config = dict(
    model='sound classifier',
    dataset='acted Russian speech (Dusha)',
    spec_augment=True,
    targets=['emotion'],
    norm='batchnorm',
    widths=[128, 192, 288, 432],
    beta2=0.98,
    eps=1e-06,
    decay_fraction=0.3,
    warmup_steps=910,
)
Rows from block 6 of a small sound classifier, named by matrix and row number. Rows with one number belong to one channel. Each number is 50 + 15 x the weight over its row's rms, rounded and kept within 0 to 99. All counts start at 0.
After each channel's rows are labels from the 100 clips, of 14976, where the channel reaches its highest value: "top examples" is what is common among them; "loudest" is the band of the loudest frequency at the time of the peak. Only what is clearly more common there than usual is listed. The data: acted Russian speech (Dusha).
# convs0: first width-5 conv (model.blocks.6.convs.0.weight, 288x288x5, each kernel summed), inputs 0-143
# convs1: second width-5 conv (model.blocks.6.convs.1.weight, 288x288x5, transposed, each kernel summed), outputs 0-143

convs0.171:66 35 60 41 26 56 67 47 52 48 52 43 26 71 62 59 66 38 34 46 50 25 76 33 22 61 58 47 55 61 40 26 62 43 62 50 22 12 41 55 54 69 34 26 65 87 57 26 59 47 58 41 32 48 45 55 41 41 77 38 60 53 59 42 49 43 44 30 50 50 48 60 75 48 56 38 74 58 50 38 25 49 75 62 42 49 49 56 30 47 37 49 42 79 36 29 19 46 70 49 58 66 77 34 68 79 44 42 37 61 44 49 46 57 52 65 60 56 60 65 87 51 47 51 43 60 12 70 62 44 38 53 66 46 44 75 53 41 33 59 54 53 43 12
convs1.171:61 20 55 08 34 58 21 50 31 33 54 33 23 95 15 68 66 60 44 47 75 52 70 24 28 27 26 59 56 44 40 35 38 53 41 57 39 29 42 34 62 51 47 25 43 48 60 23 64 36 28 37 37 48 33 51 65 43 47 61 39 49 29 56 37 43 27 13 35 36 25 49 33 60 56 62 62 61 49 44 21 47 59 25 42 44 56 26 42 42 35 70 67 22 29 39 08 43 33 24 51 65 72 41 38 63 26 32 38 54 36 63 37 50 51 39 59 63 69 37 75 37 42 53 45 39 31 39 47 39 12 41 56 41 33 45 52 38 35 74 51 56 34 78
top examples: emotion: angry
loudest: 500 to 1000 Hz

convs0.258:33 62 66 23 45 69 47 37 44 32 46 52 60 32 71 41 43 39 41 40 43 35 77 50 58 80 69 37 62 50 71 50 41 70 41 28 57 35 49 42 62 68 57 72 36 43 65 25 39 35 34 27 68 54 43 48 47 56 43 42 44 59 33 50 61 26 58 35 15 47 46 44 48 38 44 53 43 22 56 45 55 25 54 47 36 42 37 49 76 38 51 57 59 36 47 45 43 25 68 30 59 38 54 44 53 50 55 48 45 31 44 34 52 32 66 61 22 34 57 36 52 86 74 43 55 54 30 39 41 31 44 54 52 38 63 29 53 58 53 42 49 76 48 40
convs1.258:52 44 53 42 42 71 31 45 42 37 39 39 56 73 34 33 40 62 48 23 29 46 62 42 65 28 66 38 31 50 43 25 23 68 38 61 54 58 69 34 49 43 56 52 30 48 57 35 44 43 33 55 38 21 58 65 51 54 37 41 42 60 25 55 28 15 44 37 47 47 24 36 15 37 47 51 50 34 53 48 35 67 28 65 52 41 57 59 69 55 32 65 65 50 30 58 56 26 19 52 29 53 51 35 14 46 64 40 44 60 24 66 49 37 53 61 60 34 47 47 40 41 55 67 34 55 45 22 44 42 37 39 32 39 26 34 46 38 40 40 35 42 39 40
top examples: emotion: angry
loudest: 500 to 1000 Hz

convs0.44:47 55 58 63 32 48 74 54 63 57 36 66 75 56 86 77 65 34 52 52 47 52 55 49 42 50 70 77 46 58 54 82 39 42 45 57 47 27 35 24 51 39 26 30 24 72 26 47 51 64 57 65 33 68 51 52 67 25 61 50 40 43 52 61 59 62 53 67 57 45 72 38 64 55 57 40 67 44 57 41 20 15 66 47 62 70 81 64 65 48 76 28 62 69 58 79 59 56 61 39 38 57 54 47 76 56 39 68 50 59 59 56 48 46 48 33 59 61 29 17 52 30 67 32 43 26 51 64 27 64 34 40 77 40 47 53 50 64 53 33 35 44 57 31
convs1.44:42 48 36 32 43 42 53 31 21 09 37 66 48 55 44 49 39 54 29 32 69 45 72 73 56 11 51 53 49 45 32 52 51 26 33 53 33 59 55 52 53 56 40 31 12 42 44 62 60 43 50 47 47 45 69 45 53 52 61 53 43 57 43 56 59 06 34 26 45 62 26 33 67 67 26 40 59 27 48 33 19 61 47 38 33 53 35 67 58 64 57 29 57 18 46 60 33 69 61 41 52 50 42 04 29 46 54 36 13 52 23 37 40 32 51 45 44 39 69 67 31 41 66 38 70 41 51 42 34 60 58 63 50 41 37 29 28 26 45 61 38 58 32 39
top examples: emotion: positive
loudest: 500 to 1000 Hz

convs0.96:56 74 68 66 55 30 54 43 33 92 40 60 41 61 44 46 46 35 30 44 46 70 56 48 47 51 49 60 30 51 58 38 63 42 45 66 71 47 67 49 75 47 55 54 56 30 51 31 53 54 32 80 28 48 50 41 55 43 52 61 31 75 60 61 56 59 54 29 67 37 48 21 69 54 71 45 52 67 37 47 57 76 42 58 60 39 43 43 29 57 39 71 72 82 61 48 43 59 65 46 58 52 32 50 67 53 48 46 66 23 42 45 32 50 56 75 42 44 46 34 56 36 44 35 57 43 59 53 41 40 49 55 63 49 87 49 52 75 63 63 33 44 50 68
convs1.96:27 49 46 51 40 26 41 47 37 31 38 28 65 23 76 55 17 32 52 42 47 47 44 49 33 45 56 40 36 37 73 44 38 55 34 32 31 51 28 51 55 47 42 37 29 37 16 35 20 34 37 38 38 54 35 28 23 37 40 35 40 42 47 75 50 61 46 41 50 37 54 47 51 24 49 19 44 35 55 44 49 53 30 41 37 47 39 44 44 27 40 52 80 46 54 42 60 53 33 49 39 45 16 52 41 54 42 34 45 43 34 43 44 34 39 43 37 52 20 50 27 34 54 41 41 36 20 26 47 59 63 37 29 32 39 43 40 43 56 27 41 42 32 50
top examples: emotion: positive
loudest: 250 to 500 Hz; 500 to 1000 Hz

convs0.133:49 54 30 45 31 38 55 57 43 32 36 54 47 55 56 99 75 65 41 65 36 69 68 39 46 57 67 61 52 70 53 36 67 52 63 47 35 63 52 41 74 67 27 18 57 59 59 33 53 58 52 42 50 39 44 74 73 36 52 52 68 47 48 34 30 39 38 56 45 55 38 54 50 58 42 51 57 39 60 53 38 65 66 33 52 58 65 26 43 60 60 34 66 52 45 34 48 44 53 66 70 58 64 56 44 74 50 56 38 66 60 25 52 71 49 64 73 56 51 46 51 55 48 66 68 50 31 70 43 49 15 66 62 12 48 48 66 37 39 61 49 76 37 58
convs1.133:32 47 41 44 60 30 51 71 43 35 50 29 78 07 44 84 32 32 43 69 45 36 43 57 56 61 13 47 51 42 52 48 82 29 45 29 54 33 73 37 42 43 49 58 59 20 22 33 27 63 33 46 49 39 34 36 41 43 32 35 31 41 55 44 42 44 49 43 52 49 53 58 52 44 41 54 41 47 68 41 36 60 44 40 25 51 43 89 56 64 60 34 95 47 38 64 66 48 42 52 22 43 40 37 54 99 47 61 41 46 29 53 62 44 35 73 47 53 49 63 36 52 45 32 41 33 39 45 26 42 35 54 28 45 57 50 62 38 48 39 31 57 30 40
top examples: emotion: positive
loudest: 500 to 1000 Hz

convs0.8:47 63 32 53 37 41 53 61 67 60 38 25 43 43 46 61 40 29 25 68 53 39 44 43 70 47 16 68 21 40 48 36 30 23 33 48 49 33 25 40 61 47 44 41 42 28 39 60 25 36 56 56 37 52 61 52 45 61 31 33 26 50 56 32 33 21 50 50 49 35 51 28 38 36 34 45 44 64 33 61 68 87 10 28 12 38 55 45 47 36 39 56 38 36 23 45 56 32 34 33 58 50 37 50 68 52 54 69 69 28 59 31 29 56 56 45 49 39 46 27 34 33 69 39 47 36 41 34 42 50 42 44 43 43 61 47 72 45 71 56 36 40 36 54
convs1.8:14 54 48 25 51 59 33 63 31 48 59 29 30 41 66 54 54 40 58 69 75 37 54 50 42 58 42 21 50 63 61 51 38 46 10 60 39 36 29 52 64 42 42 45 41 34 50 57 21 13 39 36 61 82 27 52 59 48 51 54 38 76 38 53 50 32 46 57 62 52 30 50 52 36 33 57 25 49 48 72 65 53 57 30 68 45 41 36 44 47 43 54 64 38 49 40 59 66 32 15 65 41 55 65 35 58 50 47 83 46 51 46 29 41 55 53 40 69 47 50 46 47 66 84 50 46 55 22 40 75 48 52 58 38 52 31 45 43 20 84 43 48 50 59
top examples: emotion: sad
loudest: 250 to 500 Hz

convs0.24:42 48 40 35 50 47 60 45 42 62 37 68 23 55 46 56 65 52 55 59 44 50 48 31 47 76 35 41 29 48 36 11 87 47 43 65 29 28 45 36 70 75 58 44 72 57 50 39 61 33 68 40 39 67 63 45 76 63 68 46 70 50 44 68 53 46 51 56 30 49 60 57 48 40 35 31 47 35 88 68 75 53 36 41 72 73 60 33 37 58 59 49 73 33 57 52 62 68 51 64 71 80 49 39 84 79 40 37 39 57 39 31 60 56 22 36 63 67 61 51 72 67 61 56 41 50 68 45 52 75 45 57 60 52 56 41 55 11 71 69 34 64 36 47
convs1.24:54 44 58 59 36 38 47 64 35 28 21 79 56 38 31 54 51 45 52 49 46 43 66 34 47 40 32 74 42 48 27 38 77 64 73 59 47 45 58 57 10 48 50 50 41 33 36 55 58 64 49 46 55 48 57 33 32 44 46 41 70 28 57 50 45 48 42 31 36 43 62 60 49 65 49 42 42 47 67 02 38 60 31 59 59 66 76 68 80 41 44 40 71 56 39 54 37 70 31 76 55 54 46 32 67 84 54 47 40 67 56 45 64 46 42 70 64 32 26 70 41 35 24 31 51 33 38 54 34 50 36 42 32 44 37 50 38 35 52 31 58 43 01 35
top examples: emotion: positive
loudest: 250 to 500 Hz

convs0.232:61 54 53 38 48 59 35 32 56 63 41 48 54 59 32 74 49 23 43 78 49 45 54 38 60 54 20 57 17 56 35 40 28 28 47 48 44 35 50 25 41 48 48 29 37 45 50 47 56 47 60 58 47 53 66 67 45 54 50 68 26 14 52 40 69 28 42 32 32 42 52 45 37 40 30 68 51 46 33 58 60 73 28 40 22 62 52 41 35 40 55 74 70 47 51 19 40 48 11 41 61 23 67 42 69 70 37 51 58 38 24 54 34 57 72 53 49 34 51 44 34 53 59 39 43 13 35 41 51 65 51 53 47 35 34 29 51 50 59 45 46 31 36 79
convs1.232:33 54 61 32 37 33 25 49 27 45 64 19 34 40 90 44 44 40 64 52 63 34 56 43 42 42 36 32 57 53 54 54 27 43 27 43 43 31 49 57 70 51 44 27 55 44 33 51 32 22 52 38 66 87 25 49 21 47 36 50 57 83 41 51 43 45 40 50 69 46 47 42 45 26 21 29 41 39 45 67 66 45 35 44 40 39 33 47 43 30 58 59 71 39 72 36 61 42 59 38 69 39 41 71 31 49 39 42 85 44 40 42 35 41 65 47 46 71 24 41 35 59 71 69 44 30 36 24 45 74 60 59 55 58 39 49 46 42 45 73 45 45 55 67
top examples: emotion: sad
loudest: 250 to 500 Hz

convs0.14:51 46 55 22 49 47 46 42 47 58 36 62 64 33 55 57 38 47 39 49 51 24 67 54 46 58 74 53 43 44 46 53 63 72 37 54 31 58 80 26 76 76 37 62 39 38 73 36 43 38 25 39 72 52 70 37 60 42 42 65 31 42 55 59 57 17 77 45 41 65 45 41 53 37 49 73 52 44 55 49 37 46 47 35 53 53 40 56 61 41 49 48 46 48 33 44 58 52 45 38 50 45 57 32 45 48 51 55 40 43 34 22 52 32 61 59 56 67 46 27 38 76 85 38 35 47 61 37 32 46 34 49 47 54 57 32 37 65 78 57 35 68 68 28
convs1.14:53 43 75 42 54 48 39 32 40 36 26 47 58 46 36 33 40 53 36 24 58 46 64 61 52 36 64 35 34 45 50 44 42 59 34 53 50 53 43 49 34 35 54 62 49 38 38 49 53 36 29 57 50 27 70 48 44 61 44 49 39 63 13 48 46 44 46 57 31 53 22 51 28 50 46 29 66 35 43 65 25 51 44 70 41 41 47 46 54 34 44 76 59 41 45 61 31 58 23 51 38 50 54 34 16 43 63 47 39 71 07 35 43 42 63 58 58 31 59 61 40 24 49 61 39 67 65 51 64 64 29 44 33 37 22 17 34 44 53 48 40 62 38 36
top examples: emotion: angry
loudest: 500 to 1000 Hz

convs0.276:31 39 29 51 35 32 64 43 45 43 41 48 47 75 72 62 55 44 38 61 70 61 54 28 51 59 40 43 35 32 43 14 62 81 40 50 53 39 79 52 63 69 31 23 48 62 66 57 51 23 56 88 22 62 44 42 29 40 59 20 50 35 52 44 50 49 59 60 56 43 64 67 63 46 34 62 39 49 53 59 44 47 37 53 64 70 69 51 44 61 55 36 84 37 52 60 38 63 40 47 60 74 31 22 52 59 26 48 31 36 63 31 64 47 46 56 55 53 28 68 53 46 66 42 48 23 47 37 34 67 51 40 46 43 42 51 30 35 58 52 66 59 50 54
convs1.276:46 17 47 67 22 35 54 54 42 46 56 41 32 38 62 66 46 16 62 51 61 41 64 44 30 32 30 52 64 43 36 40 69 42 66 31 26 49 27 51 13 53 39 40 44 42 21 43 37 50 65 45 60 32 47 46 37 39 47 62 65 33 51 46 49 45 27 49 64 36 67 62 49 62 35 68 52 46 49 00 52 25 18 66 45 57 75 42 44 47 41 58 75 58 26 49 35 59 48 55 66 56 54 40 65 99 26 40 54 52 79 44 65 36 43 44 62 54 37 67 40 56 27 22 59 13 32 70 34 55 52 10 40 47 21 58 58 24 44 53 36 29 13 41
top examples: emotion: positive
loudest: 250 to 500 Hz

convs0.215:47 70 57 33 33 60 51 38 43 42 46 41 39 21 58 46 48 31 20 50 48 32 67 38 39 85 58 28 33 45 57 46 37 78 36 33 37 33 46 35 43 55 75 29 39 33 51 67 40 58 62 59 59 31 30 38 49 26 65 67 38 83 58 40 53 28 41 35 45 46 56 35 44 49 32 49 34 18 56 43 25 38 52 45 50 64 34 43 60 44 46 46 47 43 69 60 10 36 69 26 62 43 72 26 49 54 42 25 42 15 47 46 66 31 62 54 32 54 49 38 44 80 70 40 60 48 48 68 51 50 47 58 82 53 59 47 43 48 51 73 22 70 75 59
convs1.215:53 29 58 44 43 81 45 48 37 55 28 54 43 86 27 35 26 69 42 25 44 53 53 38 53 24 22 37 26 57 42 17 35 74 48 59 49 76 48 71 49 42 53 43 49 31 53 33 66 11 50 46 37 30 42 64 40 62 28 52 43 79 31 26 24 37 44 45 26 17 36 36 34 27 31 67 21 57 51 57 46 50 31 53 51 51 53 52 66 47 46 83 56 44 22 60 39 37 33 46 55 56 54 46 11 42 52 31 47 52 19 60 42 40 50 43 50 43 42 48 60 33 59 65 66 54 38 45 54 55 49 30 35 48 45 34 57 48 39 60 31 31 37 53
top examples: emotion: angry
loudest: 500 to 1000 Hz

convs0.132:43 54 52 44 48 52 27 55 75 58 46 39 48 55 37 38 54 64 50 31 42 72 29 45 22 44 35 48 49 37 43 51 61 39 55 69 52 58 36 60 59 17 47 43 35 58 40 30 39 55 27 12 49 59 37 59 72 42 28 43 38 45 49 73 49 34 52 48 47 41 45 33 33 51 21 25 33 55 50 55 40 48 26 47 63 43 43 55 36 47 35 70 55 29 41 09 41 46 41 63 42 53 59 69 51 59 36 39 54 80 55 48 31 29 67 21 44 86 46 30 44 39 29 39 59 73 30 39 53 43 38 69 80 37 54 50 58 49 30 49 49 69 43 49
convs1.132:47 54 63 63 16 79 42 30 40 51 56 40 71 41 73 33 45 34 60 28 28 30 59 58 42 45 50 32 41 41 79 28 57 20 64 51 70 22 64 29 47 47 32 34 44 60 54 49 68 19 20 42 34 46 30 65 36 59 45 32 44 88 45 58 34 40 40 45 73 41 51 51 40 54 59 46 40 51 49 60 21 55 34 60 28 66 51 42 46 30 76 53 57 27 44 45 47 39 54 41 20 26 19 32 29 35 40 57 27 66 57 43 54 75 69 43 22 76 19 45 80 49 57 41 25 33 51 38 54 48 26 50 28 33 38 44 41 22 25 56 46 79 68 58
top examples: emotion: angry
loudest: 250 to 500 Hz; 500 to 1000 Hz

convs0.182:57 60 52 26 35 42 80 45 61 39 57 59 03 69 67 65 68 37 42 59 48 50 70 43 24 55 37 38 79 63 67 60 33 65 61 48 46 39 66 25 35 45 51 23 75 53 30 29 63 41 38 44 52 30 41 62 59 58 70 63 52 79 37 42 58 45 57 32 45 68 28 71 44 27 68 48 57 51 38 43 30 27 74 60 41 48 51 53 35 60 43 53 40 62 53 34 29 34 76 39 55 29 61 27 57 53 53 50 46 38 61 38 51 47 61 59 59 64 48 50 61 49 40 45 53 43 40 44 57 53 32 42 53 63 37 53 51 59 43 83 15 27 52 39
convs1.182:37 16 38 36 37 59 34 55 17 28 43 41 24 67 44 42 57 64 42 36 59 53 73 34 31 11 58 43 61 47 45 29 37 65 42 31 39 53 40 39 65 51 57 35 41 45 45 35 71 27 35 38 51 40 25 43 53 42 43 58 51 68 18 41 32 68 11 30 36 45 27 58 37 39 51 53 60 47 36 29 38 27 69 43 37 49 55 36 31 61 39 59 49 47 34 56 08 41 46 38 47 69 53 12 43 38 36 23 37 68 25 57 46 37 56 33 46 59 63 34 38 32 39 50 48 47 34 33 46 41 00 33 47 33 40 51 61 40 40 62 37 48 17 66
top examples: emotion: angry
loudest: 500 to 1000 Hz

convs0.58:76 55 39 35 48 23 72 41 42 66 49 77 40 48 50 78 78 34 30 62 64 32 43 56 32 57 59 69 35 56 76 55 37 65 62 36 44 58 60 47 06 27 39 47 71 49 23 44 26 52 56 60 68 46 37 23 60 47 62 54 39 50 35 54 48 55 57 74 83 61 28 73 54 40 28 45 83 63 32 66 25 24 48 49 44 52 42 58 28 57 58 52 52 62 42 37 32 86 36 25 60 79 53 07 77 45 49 59 57 50 38 52 41 48 22 53 72 60 64 17 46 38 18 24 51 51 60 58 45 65 44 41 59 48 43 45 60 53 69 83 33 45 60 44
convs1.58:42 03 44 38 34 41 30 29 19 45 52 63 22 67 44 36 64 62 38 34 89 54 74 36 32 33 53 32 39 39 51 46 61 48 39 45 48 65 27 56 46 37 18 36 48 41 33 48 74 38 41 46 35 31 38 54 66 34 62 51 55 47 30 51 71 53 20 40 34 56 52 64 30 60 40 43 55 40 51 46 41 14 61 52 55 47 55 20 28 36 47 66 50 38 50 31 31 76 46 53 51 64 51 27 27 49 31 16 29 58 20 58 34 27 57 27 63 53 80 51 35 52 34 36 54 43 57 37 52 55 45 31 42 49 35 26 41 44 63 61 43 55 46 62
top examples: emotion: positive
loudest: 500 to 1000 Hz

convs0.254:71 35 37 45 45 60 56 54 37 33 65 45 66 64 19 75 30 62 64 75 51 23 49 39 71 57 50 75 39 35 67 33 24 57 53 32 55 64 56 35 40 78 82 29 40 52 76 60 52 76 30 52 55 31 81 51 74 49 59 29 39 30 46 35 51 59 41 41 44 40 48 25 41 47 61 50 27 51 53 38 47 30 31 39 33 37 29 40 39 46 57 74 23 38 63 38 63 73 59 68 99 40 62 59 34 59 49 85 33 75 49 37 36 28 41 37 63 35 62 46 22 40 80 46 62 38 57 47 49 57 53 50 63 26 34 53 68 54 50 57 39 57 65 57
convs1.254:70 47 53 54 46 52 08 53 49 56 40 47 18 43 38 46 47 32 50 47 67 65 49 09 58 50 34 38 53 55 47 32 68 32 47 51 73 37 42 31 39 58 21 34 53 46 70 61 73 15 47 35 39 58 54 69 23 52 37 80 53 54 33 49 46 57 77 48 61 34 25 29 27 22 40 43 19 69 43 71 60 44 60 65 71 48 29 35 33 47 61 51 56 58 46 28 44 40 94 48 70 22 26 57 19 34 31 23 54 31 46 56 51 62 39 50 46 39 45 42 70 34 41 34 64 58 37 39 44 63 45 33 43 53 51 44 43 57 46 50 40 50 64 57
top examples: emotion: angry
loudest: 250 to 500 Hz

convs0.62:49 65 37 59 46 33 72 71 60 71 35 16 44 37 41 66 50 24 28 66 47 70 40 31 55 43 35 71 29 72 57 18 47 44 57 48 46 41 48 60 42 30 40 26 51 61 44 52 54 61 44 65 31 35 57 54 51 52 58 17 47 35 60 23 26 42 73 57 73 41 65 58 61 61 63 27 72 63 29 38 55 74 44 44 35 36 44 47 30 43 40 43 74 49 65 46 58 53 32 60 59 48 36 50 68 58 67 76 60 42 77 35 49 71 49 58 57 41 31 38 41 42 50 37 54 45 42 36 45 33 31 67 59 75 88 69 63 65 73 61 47 44 63 55
convs1.62:21 69 47 49 50 40 13 58 18 45 49 31 37 27 37 70 50 23 52 61 57 34 41 58 28 38 25 24 60 54 49 38 59 52 37 26 33 38 34 39 45 49 31 53 36 33 29 53 36 22 68 47 65 64 28 29 40 49 29 27 35 50 44 46 38 41 49 37 69 40 49 45 58 45 49 33 40 41 40 60 59 03 40 35 52 40 46 45 48 40 56 63 67 38 48 43 68 54 31 46 84 45 35 55 48 56 36 55 66 34 79 43 37 38 27 35 50 76 41 62 28 53 70 49 53 31 41 33 48 69 54 44 55 64 45 64 52 50 36 70 23 40 50 41
top examples: emotion: sad
loudest: 250 to 500 Hz

convs0.35:49 73 35 51 51 32 39 52 51 63 19 26 54 46 49 52 55 36 16 62 51 49 48 43 49 46 26 52 26 59 45 35 23 27 41 43 52 45 50 52 37 19 30 37 52 48 23 50 53 53 62 76 37 50 48 51 50 53 36 06 36 34 68 40 32 40 56 45 79 43 61 32 60 45 60 29 61 71 35 51 51 78 30 32 34 38 59 51 30 31 40 61 81 57 57 22 56 61 36 60 60 57 48 55 70 76 43 64 56 20 72 36 58 64 51 54 36 32 41 36 47 40 40 42 58 42 56 42 43 27 50 53 61 58 47 44 65 72 56 44 49 26 55 65
convs1.35:20 60 63 36 51 44 24 60 30 46 60 22 34 26 58 60 29 33 60 48 59 32 55 61 46 41 46 23 49 47 45 35 52 46 16 31 46 34 30 44 39 51 49 44 37 36 37 49 25 07 51 47 46 48 38 26 27 39 39 16 26 56 39 53 37 45 44 41 68 38 52 38 48 33 43 44 25 31 43 57 62 24 37 49 54 35 27 47 27 24 54 47 76 44 55 33 57 59 35 40 71 47 27 56 43 53 33 45 58 42 63 35 31 46 43 51 54 83 32 52 32 41 65 49 36 28 40 22 44 63 72 49 43 44 21 46 38 31 31 66 32 39 36 55
top examples: emotion: sad
loudest: 250 to 500 Hz

convs0.48:49 43 61 54 27 65 85 54 61 56 47 64 24 63 68 83 79 39 44 54 46 52 63 39 26 53 80 71 36 48 38 55 60 41 38 58 37 44 70 36 52 58 37 55 56 43 40 32 55 49 54 69 35 64 39 51 65 33 65 40 43 40 57 47 68 49 71 46 36 67 66 51 62 42 50 55 67 43 43 18 44 02 77 24 31 72 66 54 40 52 61 54 70 35 25 36 39 50 28 39 59 75 68 51 67 59 54 20 42 61 42 33 40 73 49 73 45 74 60 30 69 35 54 24 53 44 53 70 67 37 29 49 64 56 29 59 39 48 76 59 35 72 64 30
convs1.48:55 22 53 30 33 51 36 47 24 36 27 56 42 55 28 55 44 65 33 26 71 53 71 60 45 20 51 60 31 38 54 51 65 44 47 47 36 48 24 34 51 43 40 23 47 25 20 47 59 30 26 42 59 57 85 34 57 53 79 65 41 69 38 69 58 44 28 42 29 43 27 41 41 72 52 54 50 49 50 54 38 39 60 50 29 60 45 56 63 51 48 67 59 35 44 85 15 63 33 46 56 53 52 28 34 61 48 40 29 66 03 54 49 18 52 29 55 54 67 47 34 35 53 50 52 54 51 43 38 53 34 54 28 45 44 46 63 35 59 46 45 49 22 60
top examples: emotion: positive
loudest: 500 to 1000 Hz

convs0.186:70 48 81 69 64 43 51 46 41 75 20 54 46 64 57 57 64 30 53 45 72 48 35 59 59 66 75 69 33 67 69 67 72 55 50 58 39 41 71 41 24 72 44 70 60 52 71 47 26 30 71 61 58 53 50 21 45 32 62 35 51 57 60 52 75 52 49 49 64 60 56 42 52 81 38 67 66 66 72 40 09 25 49 27 45 47 58 49 73 77 52 64 66 48 46 30 64 71 45 34 27 77 66 17 55 39 36 49 32 64 27 50 29 52 36 53 52 70 67 48 52 50 60 66 79 63 37 79 19 42 59 35 54 48 52 39 65 00 53 30 44 72 50 31
convs1.186:24 29 23 61 49 37 49 68 33 60 18 63 46 58 38 48 32 49 28 61 80 22 46 27 54 36 44 50 41 63 59 76 58 36 50 32 44 36 58 60 48 15 27 37 20 25 07 02 55 38 41 48 72 35 51 46 42 36 72 23 52 35 42 71 85 42 64 44 38 51 43 42 50 62 40 33 72 25 67 48 32 43 13 51 47 61 12 53 56 35 37 51 65 28 41 38 53 67 42 41 53 61 63 32 44 62 36 38 43 55 15 42 33 33 31 55 64 41 71 44 47 50 28 33 60 51 56 57 44 51 72 44 58 43 44 31 43 24 44 58 39 46 43 28
top examples: emotion: positive
loudest: 500 to 1000 Hz

convs0.34:44 46 40 41 25 56 50 34 47 48 51 65 31 15 68 80 70 37 33 66 45 38 57 48 21 81 54 49 46 51 43 59 48 64 49 58 32 37 67 19 31 48 48 45 55 44 43 34 48 56 49 69 54 65 34 59 60 44 57 74 45 62 36 46 68 43 56 39 22 56 54 71 43 32 35 56 60 28 33 36 42 28 60 32 50 55 65 25 44 70 53 40 67 34 43 49 35 51 59 13 59 56 70 23 46 32 49 37 27 35 51 21 54 51 63 57 39 50 66 61 46 68 52 43 56 55 59 65 50 54 60 81 57 50 45 48 30 46 60 65 25 50 74 45
convs1.34:34 17 46 33 38 83 50 46 16 25 45 53 38 64 34 49 42 49 31 27 67 48 62 57 51 13 54 60 37 49 51 36 46 61 55 52 38 73 47 54 44 34 44 49 31 30 40 40 52 32 28 47 35 46 62 54 52 49 57 56 53 82 32 57 47 20 30 54 33 44 36 62 27 50 43 60 61 29 64 43 32 40 50 70 28 52 62 45 56 59 36 66 54 32 42 74 29 56 37 59 52 61 56 15 39 69 50 29 44 66 00 57 59 16 40 36 59 50 69 61 47 41 59 62 56 47 45 44 44 47 19 39 43 44 47 48 54 35 55 37 37 60 33 43
top examples: emotion: angry
loudest: 500 to 1000 Hz

convs0.141:47 14 45 41 35 51 60 41 76 84 59 81 45 72 51 60 65 41 38 59 82 54 68 30 28 55 78 68 32 40 33 75 56 62 72 38 36 31 57 78 33 43 21 58 53 62 50 35 52 50 56 80 35 67 52 41 50 29 64 39 41 32 55 51 46 47 31 52 43 65 37 59 45 42 51 37 84 65 28 11 51 36 75 45 36 66 47 35 36 59 43 58 40 33 45 50 32 77 22 39 69 72 71 09 67 48 35 43 32 78 26 48 35 63 38 50 53 72 88 49 85 45 32 35 76 24 53 70 33 47 25 35 45 58 35 60 44 41 69 53 41 41 53 57
convs1.141:52 35 30 26 34 35 40 59 32 59 69 65 37 28 57 62 56 46 31 53 99 31 37 45 48 59 59 65 53 51 61 67 77 24 45 33 43 39 14 48 58 46 31 27 44 23 40 53 37 53 56 43 50 56 33 22 32 45 77 46 57 52 45 63 64 46 08 55 49 49 24 30 40 86 55 51 84 49 59 58 66 30 44 44 37 54 47 64 48 57 52 59 56 39 37 51 40 63 60 43 56 66 60 42 55 55 37 37 44 50 47 36 30 24 32 42 60 48 52 77 46 41 35 38 73 39 53 53 35 51 49 65 64 44 47 62 50 25 40 57 49 59 42 78
top examples: emotion: positive
loudest: 500 to 1000 Hz